config = dict(
    growth_rate=16,
    mixing='mixup',
    max_steps=5600,
)
Rows from block 31 of a small multi-label image tagger, named by matrix and row number. Rows with one number belong to one channel. Each number is 500 + 40 x the weight over its row's rms, rounded and kept within 0 to 999. All counts start at 0. Numbers have three digits each. After the name is the row's rms in percent of the matrix's.
After each channel's rows are labels from the 100 images, of 14848, where the channel reaches its highest value: "responds to" is what is common among them; "peak at" is the part of the image that holds the peak. Only what is clearly more common there than usual is listed. The data: telescope images of galaxies (Galaxy Zoo DECaLS).
# conv1: bottleneck pointwise conv (model.blocks.33.conv1.weight, 64x256x1x1), inputs 0-127
# conv2: growth 3x3 conv (model.blocks.33.conv2.weight, 16x64x3x3, transposed, each kernel summed), outputs 0-15

conv1.11 103:446495533526490516522465455510499531519494557504498481508532518482521462451511500494459457447462539515468493449531455539485519515522535531495534471521541526486549548530462506511424472505449476486524439451508470466501487565450510431560532538492563522527500528514506544519509505538575484545474505416522427525476547538517532494520488488490542472526518532484516522479481462459523531487500
conv2.11 083:567432455486453458473520514509428498484482550526
responds to: edge-on disk: no; shape: featured or disk; spiral arms: yes
peak at: centre

conv1.16 100:477529521526438548465488511537515526489526500487490521451492511515587447487440441525527521452481482541510513527617550547524516532519552503552478494496504475497522573501447496473448516537493551523495526538541522508516521509474480514547540448421551540535427564551479540512506548481467458548482487568484460534427489489449516553511535521550538464505467514521470405510526510525456502481562
conv2.16 090:537537516464548506533464560567455479498437518458
responds to: roundness: in between
peak at: centre

conv1.52 097:541602532490573459572474419475459546500541596458416506540486445548477507411474518478517453449515466472526482431547497500558518515422483487456515522542538482467521536483512462581495448529417511544474476477495505532466486505463485497506441528504524526507530491464489504487517479464503489528559490416526460497506520489617457504556479491560497607518522569567481554470570528484439453589500
conv2.52 092:491461601496518462481507509458525549516457481434
responds to: shape: featured or disk; edge-on disk: yes
peak at: centre

conv1.24 098:469536481484503523550506480566525546504513580485470510464502455472489549567501543465490488444532568546469549474432489477516458534454483509495511457482489557465489458498486502446485492571525480539473542495522487533456494482484547608466489518505472485509464476545556492568477570483471517541455470494433463480451495526492510421459550460438505458551508476467501537580503503559544493492450
conv2.24 126:486534526447493463471548484440513515493603475476
responds to: edge-on disk: no; bar: no
peak at: centre

conv1.21 101:547514521483476486509441524483536506505515509484476519492544486474432560558491584508435566523535531515453533484479527508545527522486481497559513471480516518416520435523572495505494487487502503534511564471458536553485463495533499486494580490523452499493554490444512536533484531469525456467505502441481447444470535493432487460505545493521513470545486488554487541525537488501572478449478
conv2.21 126:511463472592570470482507500513497577507507549492
responds to: roundness: round; merging: merger
peak at: centre

conv1.1 100:475503478577545491495521504514524492510529497452464562493532473502578577501497485488524495490486551546479536452501563486458555483512480480476571535530477475509449495490443505500525541516453538527501513532492464495493468499477474470469514469557477496503559475497498490518514533484561433549548502531516525522455523473505488500496470536437501498522491506519459566513476538521548537527491
conv2.1 098:534472506501448573488562537515505534416466525486
responds to: edge-on disk: no; spiral arms: no
peak at: centre

conv1.62 096:595463495487453473482480494514490491462451482502506556448502444497430473416547481489540513445505492503512532431521473504455433557409487515472482479550530483427499513393431509491525500512486502492471532523496510473484547499434518470555442466494486468507500489525541527585477465446513508450557491492514441508541473508526536538457501488474501478504454450585511465535514403509490464527483
conv2.62 137:479482482437515496441520391502504501567495510493
responds to: roundness: in between
peak at: centre; top centre

conv1.59 101:487548513485476481458492522529515448472516515474518475502486485610520591442452457492484520471469556506530501526578515496528514506508502509504507501485507568524486564487481492466492524468486468509480525482491538554497534566527474569524487492498552428518536550567511491497478422528484487499557472473501518539527513502455482536521533526532557563443489599499516519517531499517541519508597
conv2.59 103:498500476456499490528421470488483442480401530488
responds to: roundness: in between
peak at: centre

conv1.43 097:530428493501546489495541484515486471540541515512484539473539514510528507463427439490557506471454475467525515487478538485451466521507470560479534528493482529545481429498457478493522526457496502513489427511482509496511481446502515499474497523504480551475478480478463486482477407470491492455533517511514498494498539524465465465504593454469498487504544519478552456585511459519454484480601
conv2.43 113:510595490596480485482504447503484453481501483481
responds to: spiral arms: yes; edge-on disk: no; shape: featured or disk
peak at: centre

conv1.63 100:489488513470495467509502490474497517473546495549539471435498500443465460537494485579498474501527460513488478523513494524472480454530474448478456533518513507450502472496495453487469507496510525506473575472526503472495498418521550537531479487478455485472505560478468499524480500456534547565466447525542469500497504511471490521551458496501548495542555513464437479467453560491485474461459
conv2.63 070:508491545466540594490508498509519460567555505455
responds to: edge-on disk: no; shape: featured or disk; spiral arms: yes
peak at: bottom centre; bottom right

conv1.6 096:513456514529530514486519519514497523443404581489506488506513496506491495477483503539515504395477472474544506504460460436537477499490505525503478522460499464485515473505460494498492516563449632539472492597491542491499550464453479443513549527503491615490507521467525517476527519516533525472486469467493474497480518518476571503542461486496480560517544457543506489544543499500483447520534
conv2.6 121:470451500494578505479474454459500539415544497477
responds to: roundness: round; spiral arms: yes; bulge size: moderate
peak at: centre

conv1.47 099:546479475516468458433477550564515529495516541512467513528478468460499444480480422471490498483482466485485478485506498495468458508481518482440467453474513516496449503458505472463421479573514566482447479485516505565461515478434497409558488442416525523504443469501525504511473553467500443473541547513470494469545525502518495506495485528576478471472473424506502460510549473450515487562557
conv2.47 086:488526508523501504567498416492491548409503517461
responds to: roundness: round
peak at: centre; top centre

conv1.2 102:493508532506496468488503503521504494503518447464524541515498596507451599475531453547537489469509528428545533504484536556512516512540501524514485484520530517528430482443488522462488506477437474512515516458473516484516502499507441438520503482490463467480495493491470509487514460631518538533521522428558518488536578527489543484504483426463527493493525457494476494530476456459388486469469
conv2.2 086:494510475540505457477475544486503626487506538522
responds to: roundness: round
peak at: centre

conv1.37 101:507517498522525480492550467538489458470489504521494501527551584539523463562481579463469550455484501509477508484534515564487455478541462468516572536501489468545524507441478469471488494534508544477492534512494493478512523519504574477472473517518477494472469523473548475467491497497480484478520485462509490511492467505478444516547445506540508499503458534530498521533522567484423502438494
conv2.37 089:510501444542440551461502506528578567494465495519
responds to: edge-on disk: no; shape: featured or disk; spiral arms: yes
peak at: middle left

conv1.4 104:478483551510548488477481441527500530485516517450561424499561505471450376481499466522507445502567460513450484471507523543451546499534485458526478517482473467516511530493473510556516494551437494532500485498502481513495502492571557509490520492448517492447520558490486429480511542478560486528438481472549511496500463498513521515514505463489483529511462519520495497503440446509625600463570
conv2.4 111:493501519511461412527584547459530535534490519480
responds to: merging: merger
peak at: centre

conv1.41 103:433412506489497499569467535537558526449521480443559582548445516586466459513542428477497458492512460550498504556598542491432544498491513472446501472446502491507454464519510442481528482466495462490515512522462454496528482494457438435536538478460465540517466532448456521508505457521522528551461487551495501467492458603530532519523439505471440468573513512455461574489544512494411489537463
conv2.41 061:487468520528550501512574604537539527490496511522
responds to: roundness: in between
peak at: centre

conv1.54 092:505511520472569518528504451512470497489532481475472620513477519479511419533522478540478471463459532517442441477503490519519519452514487491551529509514444480483519633466487536489500517516527510537512516485477435469545499606469552559510496466441534440516428471539494492561532476458526485530581478536531495583510514535496498520467486486474502477520459487473491509452449552494504501511462
conv2.54 073:517495514453577507529438557483482499434438503502
responds to: roundness: in between
peak at: top centre

conv1.10 101:469471479481488495404546440491488502477439557445462504534515543542562500512490463454471504520482531509509483469545506502495500479531456446520473541547477483483447483478483527529481532509510494494488529566454504486492473506518509490484488407503496492487560503520490492436530466513528535510480503511518486558504494510432497513523485505495530493527498520559537466509483511475564470515476
conv2.10 108:514459463473561561481480525459442581525494483482
responds to: roundness: cigar-shaped
peak at: centre

conv1.31 099:464455514498553499515516565490541476465462492495507470598490440441577462509484496489568506545455574552488488474481459507550459473533476520478483454481536520497454479560430507497574504426417534526490473514483487502468553434452429513480460449538508527498454475515507495493498599497573461526461479473439489512460556474507521485448477512565470485481486466429508519475450568527549466520479
conv2.31 105:504488507495486628517556515512486484474556493475
responds to: shape: featured or disk; edge-on disk: no; spiral arms: no
peak at: centre

conv1.22 096:423520498445483526551559549541476541471465472491477539494452514515450518481460560463515466478488500555539535501401500529520461461470499472476507455508549429503469446468516463530545498540522517512492523535497543514542533475467511633539551509497436504534470510497523522517493536490547529500536482510440507445511507555535496472485478459476504477521493473463507521535531566505473406479535
conv2.22 133:504500495454523473420525472496472514433586513464
responds to: roundness: round; spiral winding: tight
peak at: centre

conv1.58 097:541532502493531537536479478478505492499503548543429501516505502532484517485484502491447514529541513448478427510498490542510454522487509526481445521492495556438504482482532493458446463478487498528474491493512488501500455517544512471551494435461491551506542516516456529474531553460475448512514510495511489500480509484469529480471526472528495515467541547462470473450548485517511505464514
conv2.58 107:500514529551499485462450464472515499588436442485
responds to: shape: featured or disk; edge-on disk: no; spiral arms: yes
peak at: centre

conv1.55 099:479460512455504527473455441477457525512618493470548562472474558504598470577519527456487431459459579460467435508555437486523477509527499501539586531453511513510474560472495466542487520500490423517462501476501454470492559492486492491491469467487500474473488542493528528438482591456501525508513501464546461519484469505458513542454463509548485449429495472511449587540472581455566520543473
conv2.55 150:498466516454447574539581540468500532484535521489
responds to: edge-on disk: no; bar: no; spiral arms: no
peak at: centre

conv1.5 101:511455510477448466476459493487538446573521502447483504517514487530544473492492571535502504560510516514489477511496471503502519537521492501543506585476486464473557450517528491516458521528544492516509493532483465521534488487509507525510462457463474454509505462511525509527531534435473452464482481519511504520497527575477526576482478479469499562511511481533521452505477484504524498502503
conv2.5 075:486511566478550484527516594484449549490539474506
responds to: roundness: cigar-shaped
peak at: centre

conv1.14 109:477517476531526494497534465505537553521479493469482468481488451426464476520585529551443579591501472536458476528549526479452491496519539482518467518461480446467449466492520465548505469536537469497483533517532450579489482480478503491494485488476557530489515504415485466441492479493423490510513506520449493496477523454504433518459592517503481424482520477513513518495505433485501473555514
conv2.14 098:517496449486590477436486531461441495460538503475
responds to: roundness: cigar-shaped
peak at: centre

conv1.38 089:478491504473497499563513496486494544470465501464504486474526455525510500469470441520497491463481492508500474443521496422470506492506498490511510430552481515509529471502537535474515527498506495508522506463488527514461487426466519476437447469464451551508396446470495503478497555490535450513457511510446486479485495477553528510517504473392479511497489468467564476508427474485513429533584
conv2.38 122:516443412470508487486475475458432518505502437469
responds to: edge-on disk: no; shape: featured or disk; spiral arms: yes
peak at: centre

conv1.53 106:513505452481559537541512483446496539477434532495538431456512448494513508508499506474494377496495522535526488500459475444480527489505488436524485523482465481461484483494535545470538522541483486510479532536472586486474522522454470504538537490477442499504509457465490484541510466530528542563456476538451506462531495492526490482532507470530487446555479457409479466490511495479562468517465
conv2.53 098:503490504464517509465509402519522428568495521458
responds to: spiral arms: yes; edge-on disk: no; shape: featured or disk
peak at: centre

conv1.23 105:463433493432497498489476502485450496483447514497496516461535526490530490490425531507501511459519537501519464518480489585537493462555485466491527529490486586564499491475543459455447443565496515446514525506473487481570461532548555471515496510509490521501478530470533473513487499475552513461460479487464478508501521494472498496460541483571489496486475437567566464497475512497541549441553
conv2.23 162:500467429557420474509566496503479503552485499465
responds to: merging: merger
peak at: centre

conv1.44 095:500512485499435515517447472525500488469504541530544468515536486482597515487515453518475514559485446458486442517475473519514544529485530469543591595490470467514475530490508491517509484455527545467457474559494475454451529511493465430416518551439539510485522443496531461528516531453484462450438505479457489462406456460516501490547572566534472472520488498607547522526484513519453536525498
conv2.44 106:499575512566525464478455529476515540535495438551
responds to: shape: featured or disk; edge-on disk: no; spiral arms: yes
peak at: centre

conv1.46 101:526514512481487446444442533487481487526525535555464515533524542453484465571466544496492465524488461449415494502456574510499486465513478534510495457488525518505512454458573527474498512520504490513519470520498573515495483459551553512491400521540523515533422434476486482466500577493464494447486532459484511452531546495539452548539470518599471496463519429489522441465509432472577546444385
conv2.46 096:473507470456482478532561460529549476458492527407
responds to: merging: merger
peak at: centre

conv1.7 102:473476463539520484514503458505516542528490469495626546482596509498501572526503494536417440492479519509481493533509508503475558484543543476565478453483516544544478499447440454525481471514499486459510496509477436497460466582520473474533531469496482494476481494517531490493471499477494513489454441444477515493467460500414470625469500492548526431475451527463491487464426501517556506506498
conv2.7 105:479488512438491535467493530448510594503486424499
responds to: roundness: cigar-shaped
peak at: bottom centre; middle right

conv1.13 103:514534481529553488622486489477506496490514539529557519528457462512512488467566503523523526505507508501501520495473478454530467485548508561558463506535514455512524528528526471446424534461491526481496470446508472425461563485471495487584521465512533490505508511481490522483531434556500547511514504502572478512497458497467520523510505511481497466560486580457428516470446497526435456542504
conv2.13 088:498445472494462472548565540503518488509603498513
responds to: roundness: round
peak at: centre

conv1.26 102:528473489434468480475510462467502487486497447572556533452475466492472544525515553472503472469478510479558471521535459509534494473507513503497428534517478509531528504509512510471499507457542441489538498504484484462509453496497498519450475437503462540490560482561508488465467451449519581430535501479476476508512450493592565558572493519495513497490549520503449556513488543445497465460497
conv2.26 064:480461539513453494551476403517502503443487496443
responds to: shape: featured or disk; edge-on disk: yes
peak at: centre

conv1.45 101:506473509490527528471564550491493484508522508488524472476529549456475469515497532455552513439457437485553502499478507516506516493561510486519564531479471527487471476481448488468458532518475516512499457538559487517462501520454537557531523564533523602500468495510535516533543389452443511449532514499492476480451518488486473518452519530557517422457495478547487531590514461506440510529583
conv2.45 119:503525418574520502500488515447527532525510442558
responds to: shape: featured or disk; edge-on disk: no; spiral arms: yes
peak at: centre

conv1.20 092:486534505598537503490455485514492560500453530489496531492535477506470439532519562466462453470471492598477489472509506526524485508466475485459474496491495471481521522468414517499498454504468482504488595553482465467435511534365523514512430453539463534499436548510497507520506516471521514523465504500520386462523489485584490460523450488468481475484567453491480468512478543497509546512452
conv2.20 062:545542529442557479467445537496464505488535568466
responds to: roundness: cigar-shaped
peak at: bottom centre

conv1.17 102:510507531532543520540478464471502488490507447482538505456522528498542458479515485461502452402477549509492472520493494533502493492543498473486510515490457523510518508445497511451490472494546493469522499510476463469509523612484512447550518500447480445489491511513515523496492499497485528488501502420534511476526406474527518602466503493552517477507477499541440491449446519494430549501465
conv2.17 091:513438551456590505502435532461505494507490488457
responds to: roundness: in between
peak at: bottom centre

conv1.42 101:499538533508497471566465518446477447552486501457482557484501479474571438538525503451501546601496472467494529512534525505448459461539483498540463497486481463484554562525535533556529482479546503401499534477536505500541509512468565501494470466554557491510420458500466498558535464495481505431501500532458466488514497488423544548502447543503492519443495525531483434431525478513504484468496
conv2.42 053:521486491439551494467445526399473513532539496511
responds to: roundness: cigar-shaped
peak at: centre

conv1.51 099:582483492479441471557542475498502472528516475448441516514473504440503577573445573540523480455482484522514500525434480534502487512528491550441463456509521593427514439534515498497540542550454460546513488491493506530564524477453525596547559482535473495576470481561487518541483497533470526535557513490513475525487518519499483422446455456481505470544491376434525497508546540543477521517504
conv2.51 126:495536514471482457469524460455543511514600443476
responds to: roundness: round
peak at: centre

conv1.28 099:525477487542499498522499498517532503479531479487499513513486452540464532471487597485494511441470488533454508468576474544444503517480503539489472457486454442452506491503427492450470503571527569521460466486491454528466533469563543550514525498490510527522560469470534513538508551453539528527595511466486511505460505506448500511558486459485530480490500463529450477471475485565565434471527
conv2.28 104:510556514530436475545567485531475513417530501487
responds to: merging: merger
peak at: centre