A small multi-label image tagger, trained from scratch: normuon at rate 0.016.
Rows from block 31 of a small multi-label image tagger, named by matrix and row number. Each number is 128 + 24 x the weight over its row's rms, rounded and kept within 0 to 255. All counts start at 0. Numbers have three digits each.
After each channel's rows are labels from the 100 images, of 14848, where the channel reaches its highest value: "top examples" is what is common among them; "patch colour" is the nearest of a few named colours to the mean colour under the peak. Only what is clearly more common there than usual is listed. The data: telescope images of galaxies (Galaxy Zoo DECaLS).
# conv1: bottleneck pointwise conv (model.blocks.33.conv1.weight, 64x256x1x1), inputs 128-255

conv1.14:135132112107150122114126165090124139175146139144137116123104117124126105113125124143129125145078128159109128099144157112113106113111121139103103204139088120138130115157149148122124142145095153111155142111150128162052114111180098115074149100122121159146124110143144168163142148182137151134091176136185152077119136116175099130103152167151124164222158119138160186124122139124115139116139
top examples: roundness: cigar-shaped
patch colour: grey

conv1.17:134158103135135126140118081103130113087101128116139133136159156112150080102140126131124107128141197129160105151139161128132157128103089154125114106120119137105114208123168124124145144144116144142164088145185137144151161125105161130144138114144131167148173126104157091112118149159140154138103120152098169112115090140123166155106168118126077109095079113133077147080014169128095122123163
top examples: roundness: in between
patch colour: brown

conv1.37:085161144146110109108133103186115143120108095103153133159137082101131119132089140150135095140112097154118108150137132138121143122125121121117149125125092129122133136149117130132111163115148117123122142135104151108170121133118127125080103119077120079066116255100125139162105163077134126091107108073115110162147140096126108144114104127090086114093165118096072107070128142116130093147148
top examples: edge-on disk: no; shape: featured or disk; spiral arms: yes
patch colour: brown

conv1.60:178114135092128158102159151082121120117124133104133115120140112111112091132144093117155085120112130143154123133183109144134152151133164129165064128141131125168124123092135130150176126124124099127106149143158148183120134127139139144154136105133148109129141104094130146143179107124123126058088170135149138159113147099146130130126117125122098079124087123131164114158110154166149135112138
top examples: shape: featured or disk; edge-on disk: no; spiral arms: no
patch colour: grey

conv1.58:121125108108118116131119135084157111121111147138095129095072145129126093075134132139087153134176129144131137095093129158125118140130170127135143074095121128119129101146101149132145110157143098130135168160095119132126148122118225104138098093118119178137141146127116074100107142168125143139135163110187123123188131088151134058147083148113125069124142030084171106161196134155108149166157
top examples: shape: featured or disk; edge-on disk: no; spiral arms: yes
patch colour: grey

conv1.48:133119098122107142131118117123159097125135123132107156102119132125113140103115109133132095118090164130142118107151115129132143111097121123098166128145151126124137145062113133124173137136104137149152119089143132144102117134128144130097147161120051121129111196117080079148117165038145114142134207125084110092111162074168086121115055136122156042110138092157112150089069109114125156122085
top examples: edge-on disk: no; shape: featured or disk; spiral arms: yes
patch colour: brown; grey

conv1.43:160089142181108121164139115178148193157116135112170110129136124122124117130139107133149118113133116136121135143156128093125115104137140111140116133129115131118149127132104137145081118119130112128141123127125126093120119119131168127121101097133145152143136197150160139104130086179148161171101171098162134082152110129148098156147108093149159087088092081115069137139133213145065175144217
top examples: spiral arms: yes; edge-on disk: no; shape: featured or disk
patch colour: grey

conv1.6:130153135135064164121096101166096134137119105146139151121162134116147151092150122120136131141141126121089146121129116129141127140149123115199130098133133135113147128117154158131096140152137091139129112121113133119142124124104189185159121142133129119155114116104145119151185138156127142114170153098136168093181094112144139202127196098128060157140143178155098135100063160131096104131167
top examples: roundness: round; spiral arms: yes; bulge size: moderate
patch colour: grey

conv1.19:160169131114119134091116156138136112182127110170152129128120133126106125137110113090134127126099132103146139117122124136100125124106098155132142180120103116153107108123140110155138105163115159132109093110130113153073170085106143147159140127144176178144133113132166131155124135122143128137116124167128174100114128111110138156092129081115120125056078091131113109184043153181137085096124
top examples: shape: featured or disk; edge-on disk: yes
patch colour: grey

conv1.50:135127114169126118128154123160120090148126150128192147172121117108103129138134160134174129159116131120126122171127130130111088106125191121118151165150115173111146127126102107129132146146119145101130097142122124172159113139087205104150094142144144166112159211121133145066134123145128136139154176137089127110149123160126145136102139144114115099143106122145079103170166126186114136067143
top examples: edge-on disk: no; shape: featured or disk; spiral arms: yes
patch colour: grey

conv1.23:134128119161105152137115122150132146138135124094135100115136096102107117128144127145098134141099110090101119148131126146100140134090144134119126140121100108148109146109127118118147121125095128136122185140165126115200126114151202124109093102115128190160168071109136090077149132114123118101119125118122134140106128133098167143155134158102255150135101151087116153096064108137149132127187
top examples: merging: merger
patch colour: grey

conv1.2:121169153126124123132133103132119149127117132085095115106126128111091084133139088122170116107142138150135092115117149131114105146104097133132136100133136103135117129093137143126134144118129102139109141119147102126115182099108117095116107138126133133139143149103128105133101150120131106068177102067093132124201155106163146160143101155103170156104038149126064083105140122094214156102113
top examples: roundness: round
patch colour: grey

conv1.10:110115154126134133105135129112135128177145082148131113113069086152133115137093121118110099143102080070174119125121131133116103137105117112123145109139121072200114144119125122134155102107124150116086109115153170152097127160110171125135129103153086122109100197103123165157141129134117131170127152144131079184176138130102161122134123091142095154206221176151079100152123165157146113155165
top examples: roundness: cigar-shaped
patch colour: grey

conv1.13:071148124118125133122101084119121129125174104128101141089144151127149106131161093149159143153131167117122146130121191123158172124131104125157114136146126173108129124128146172139109171137127142132128106162046160133113116129113080093110162096106141106139144165148079106083074106135104127072117118143173148102149148146164120120145129111156170103135129131135099146192143081068100116094118
top examples: roundness: round
patch colour: grey

conv1.26:123118090099135209160119126116147148116120105087115129091131150074139131130147122150171129112099114103143114123123109136124115088109146136121140116111147109154127147124172104128142108093103119104084145142146108159146145099170106131108133120131141116158171080115131174093062179062140164097110151132101117136110169107124092151155100094147143119123061174167135123189133133066134149102155
top examples: shape: featured or disk; edge-on disk: yes
patch colour: brown; grey

conv1.25:169121107114105096158101127173115124134127113179107106167149118124130120161123110130159130110152136142129126162123117128124137112110099160141143141119111103123128126117175115155115118160103111140212095124090139117067140147145100164127158129123160116122093091121124133157139107109130147108148081140052157113138108119151099167131141070127134150092085136121142103109100137126119081185170
top examples: shape: featured or disk; edge-on disk: no; spiral arms: yes
patch colour: grey

conv1.28:127099139174135098100142127121067148074102100133132140149114121121133123105118103140101152161182120107109135133112140142194117162135127119144129112138150141087127103119123145136116158089125129147165099124167146110114105139162090166106131081144144130124127172140126079089136160113156139166066143130100117136112151123086139162153137236126163157133142115126172151179112072102136142120143
top examples: merging: merger
patch colour: grey

conv1.7:141127121092142104123118119129139099157100122100137113124129103122108122127106114120116122129110141152125114140147124118102146127096137140121138181122095125120100094074156123153178108117134147108176131133087150165116145112108098132142186176102131167136173137156123145160081143122125093134130100107158181157152194119149105155102105091126179102158166088137148156157166166169143121180085
top examples: roundness: cigar-shaped
patch colour: brown; grey

conv1.20:111126150114110152128104145093095109110150110099128129094120093097112122125131144116128153115104151140098119158102158106095149128136116098136104116107122078116126104115143108126122144106127091115151109122191093091101115114114117085116141109103136122132146168144123060182129123150131171131094078132164134080117100153140092135136138118088180163172115154133153140067074092154151148085129
top examples: roundness: cigar-shaped
patch colour: brown

conv1.9:121127128125119110114137149162121076111128119140190098134102145170123136142103124121127163170123134129100116115146111118097123123127141114111092125129127176113124143128109128116137150141107119114203116127112133121121148161102088123079151115110133146159164152111154128088118139145121143108154108138089131141147086132145099110153126082152142062091093123143095136154158133112141163123107
top examples: shape: featured or disk; edge-on disk: no; spiral arms: yes
patch colour: grey

conv1.31:166139139142128137154131104097110111094139134141118116107154143145135118136136140142125104129143140111118136110113120124131163114156114141116095090114112112094139098126153125152184140120141087115129130174124147120076112136163130144127138090079153059081144143111146176154095091121127181091090116107160122113120102098157133136117117099118089136138190118104127142203115101156075124106133
top examples: shape: featured or disk; edge-on disk: no; spiral arms: no
patch colour: grey

conv1.59:150117134129123139130190099146123116055144149140128149180143122122131126134146157149137139140180128109160104083122122128110117119107202124096131113131122190091124129112081109135211113174125120123124176138071126157096114141111091094120124110119133149089112082087097095109108122140109126140170140115120113156150124134137132137157127144144084119132105146150068154141153145064136112130144
top examples: roundness: in between
patch colour: grey

conv1.49:117138099121113176140124122129162131132136117186151185144128137132170098119124153062165132097138089139118155137119137152103107096101141114102141130102082139135117126167090092125074082143104119113117113139131118133106165149094126162083099147080162160169152123119119129131123141084129112069148132116140116102101130097080111137144123050122109121107083126140081105148106159121111063088114
top examples: edge-on disk: no; spiral arms: yes; bulge size: moderate
patch colour: grey

conv1.5:139141134128124121132125151089105134105134161123109135122142136111126139117129126123099096132093187129148161140135120141137140117122136146116122144157132141128120117102131109129118120106128094116071136127109095197089142167066184097112106146151150157114090189109162106149151138095169155077164099139113171126122151141114102159142102064121153088130230156126126007187106144087130150126148
top examples: roundness: cigar-shaped
patch colour: grey

conv1.62:138140119118111121118144126120093133126112119139101145123108138091094086142139101168120122113132182137125114123115155123133168131075093113156121112135134124103109131144155134124123140140154108116118135117132098116124110110107092138127120179126040118162068081114058153127125148144117104154147134103087124136120079084081110069140094138129100129100142152149123109079095163110123116087167
top examples: roundness: in between
patch colour: grey; brown

conv1.22:113168133146147110120102126153118134109122134152098120126116121154177156149117169143116134137160141099107146125164076145149110135102108137157089102105140107139120109131127145118148130120131122113127120138125156153096101172139143103106149127130123115124119116120103129099136126123125153201151212114091140124079089158175151069142154201141068155179122178178119147105117143150067130118121
top examples: roundness: round; spiral winding: tight
patch colour: grey

conv1.63:125120114117116144130141145150123125081107143123144110128123122127149137140097155132120153105100142131130141156108177127111106087120143122120174073131091103119126126164142106121122143123133102105119126213108108121119121129114135143100110103113150146147129126070162102083129121214098141195130078132136131090097101218089171125162095115133101142151176112068157119180102187103113108136193
top examples: edge-on disk: no; shape: featured or disk; spiral arms: yes
patch colour: brown

conv1.11:162082090130131128100138114059161135091128122127100144117106112128121137166119122106098126135112077151142109142143112130144141151132099130141167135105101131125118131149126152111124112105170159123092045176119163138142116124124143142066159125112118100136147129122115104125124099140118134166086148134139163150140119112115141114083123064152226125117084186142223131118129173082132124104160
top examples: edge-on disk: no; shape: featured or disk; spiral arms: yes
patch colour: grey

conv1.3:154123123133100122103122142130064125129113105148168132124127165151125122167110142139139121140169113129142141098115120123145122098144195130138141127131128162117114106102122108107123117150127109104108124126151150167098116126142088145119147089086132111157115122104150161128133152127112180115162155140127171142157119126156127127164132114130052176105097173090159135123239170137176124120166
top examples: shape: featured or disk; edge-on disk: no; spiral arms: yes
patch colour: grey

conv1.29:157142133115120129159091123097165158141114120140117124162098145142118151168102129130144137151101146131134127168149126139120101132148123132124076131154142130132122106143153112120144117145139149074096136127137112175120125137085087130112152109134126075141110087144128153149130143126122114179108093116124133180128078161092121091103150077145080111128123118150100139152139163058114168150178
top examples: shape: featured or disk; edge-on disk: no; spiral arms: yes
patch colour: grey

conv1.12:085143085091128137162179129110144152105131134162095146107113132104106149120151117130174134106099132127160121139155126130142086105112126117103123172140096147128150133167159109127119079141104157138132171168135137073162157154111165102106142133106149105152164110191157128118128151169135110152128144136149135118145146159096138099137126163155166114108136127128159081074201147117177241116139
top examples: shape: featured or disk; edge-on disk: no; spiral arms: yes
patch colour: brown

conv1.4:156111122121115105133141157141101126090102119132156132095089146120108120112130110106122129142105112121124138116143119187136168165136134147120174098124122069147132146137157110104103108119119109145166121152132101125128127091096182132118126112153111094121125117088138083097154107171117109117166117119065158109161074143131148133101174047126162158117124130126123139118137094091099096113210
top examples: merging: merger
patch colour: grey

conv1.51:137119138139138141123108125125135133140111138117120139111135139151148151118131159128111132112154094122103072109101100110128121115122105107113114128094114108117142103140106141111165150131149145116115156188153130133121112101115121123151153048132107154106151121084143131068120107101132153129090130171104112176099126125070131102162169175109136107139153069152114117113151125096059083126128
top examples: roundness: round
patch colour: grey

conv1.0:095104184126100079124136129145122113139148135131131133127122112123112087128149105122143089106124126112125122127104119117118125148079101133135110143118121110146153132111152127150146133140142123175138138103120077107137119159168145123161116126152128135126101087122160142122145141140114161135158140188071154058167144108163103111124166134151113205083123141132182157248117131111169107133153
top examples: shape: featured or disk; edge-on disk: no; spiral arms: yes
patch colour: brown; grey

conv1.41:120134088092133110125087158148144140154125116102135139145115125158151104118123133127153089121113152144132133135158142104192164114148094138143144107164143154125104137115095154115114147126116106128095089118127132143144151173141158117141123117164126173132163100113136100139078131116129103082188130111117129142120147071116138113198106110184151137145130130136108123178107108100115113140109
top examples: roundness: in between
patch colour: grey

conv1.44:188133103196148109125120179172125142168116118156166121166168109115143104160122116124136120096113086132113165167142142111122128151133071124134119163107116141111122144141124104140090111106130123149104085109144096184096136121125154149104112107121112095179109080116162143099138117138140106117140118096136157135154130143094120178132132071107121149089135125154152134169089166131149123138121
top examples: shape: featured or disk; edge-on disk: no; spiral arms: yes
patch colour: grey

conv1.52:133161102087147115123160132106104125126119117148119165112089123128106116109099126144153149153114098119143136119110111116106136135116139100137180109149112111121107145105098117111111133175146120117128150157115179155102095135115126135153129089132151154129125108095119139160129150107152172110100142158099118158096156160105132122099142038146156113114125134142119160149132117103116114146140
top examples: shape: featured or disk; edge-on disk: yes
patch colour: grey

conv1.47:101126136126145133153160133147120116132107126121112159085111138141107106144119116111146093135103118159107128129114121108123131125122107112097137101143122129107118118112143183140098109123171108110161166106091125135134118116108105148158129120134187133103110135130112150157144109091128142022141124137090137113144161045159119140074110194057128171116104161076115127135115095136164131100177
top examples: roundness: round
patch colour: grey; brown

conv1.42:126142112115133105120141147098119122119130089114170169158159147133115120144143141130134103120111117137118111110153111142132120114092114125122082112130143103133172122127159151144154131143130118138182108116126125102123130083168109139209117115109103060111146096140092111100134135116104088123127101137188104095105162112091121190083162092098107168164060137123140162058142123099102123127127
top examples: roundness: cigar-shaped
patch colour: grey; brown

conv1.53:131148152087109168130092111085141097139105125147128147125122122135163091118124113107145128121115097118148112142098115155113123125124113118141118066103094146140108118136159120102109097111118111098109120141130134139108130112134102155114152090100186131126166255133166208107115157120140111171087157157141096130121126132146145106092114127124117134169162113112131118088185121139126083100164
top examples: spiral arms: yes; edge-on disk: no; shape: featured or disk
patch colour: grey

conv1.54:106110102110150118149155095083153143105139197118112141168111134128120081099120090123099146088165174173140103158156142159143102138117080130110101149126112108117133135133128092135148109148116183120119129160164143140126146081122167120152110128137137144102137138111160132086095080150146099129069121126123168114118121107069176133122129086126116113167103120122084111088105165135137111104164
top examples: roundness: in between
patch colour: brown; grey

conv1.16:089146144191133124158171149125162151141125148155140090139118124114104109149132120128097158120145172152120149132127130100170130129112116145137138120165108146154150115137123128132134139140156147141150095134174109153031131142144091140134211108134163129119144165126186120134122103108146160121134134092143112174135127137123111082139131101133101140096111097141098185152105157130194130110121
top examples: roundness: in between
patch colour: grey

conv1.21:150174120131149124115110165090118128114129124172137127144093128164121125105132141114108092086158139118091130128122117172109128136140120127108110111116146121116122126160090116147138133133141131124138086111184093177097139084136123174104134090127145160143107131096136118141178167181149142186172137145136111181141081124186121148161128062167123128090077163178095157139078150112177155143138
top examples: roundness: round; merging: merger
patch colour: grey

conv1.1:144130122112135076123119085124118102077117102133122098136135135149116129105118163143124138122127111149092135133117132122146111146126140118110175135129107095081134098111117097102176111102113138129135089139152126131081181132146127113124145128141132255202112122138143067106133161103138136075101127172104103116148136116145077165117089135115168125060118139112125104080122103151182090120097
top examples: edge-on disk: no; spiral arms: no
patch colour: grey

conv1.46:149110131138131166126130125126142105116104149092124145114121119112172113108109107102155129142105117126126105095085093150129124122107197105132119138125149093119146108129140136147125124144115119150151149063107102104131158119137135130138135128121162128129112129103137180135177090120092145095119089181117139097169125110083136077124141156122055136097117127108141123171112116137114212125118
top examples: merging: merger
patch colour: grey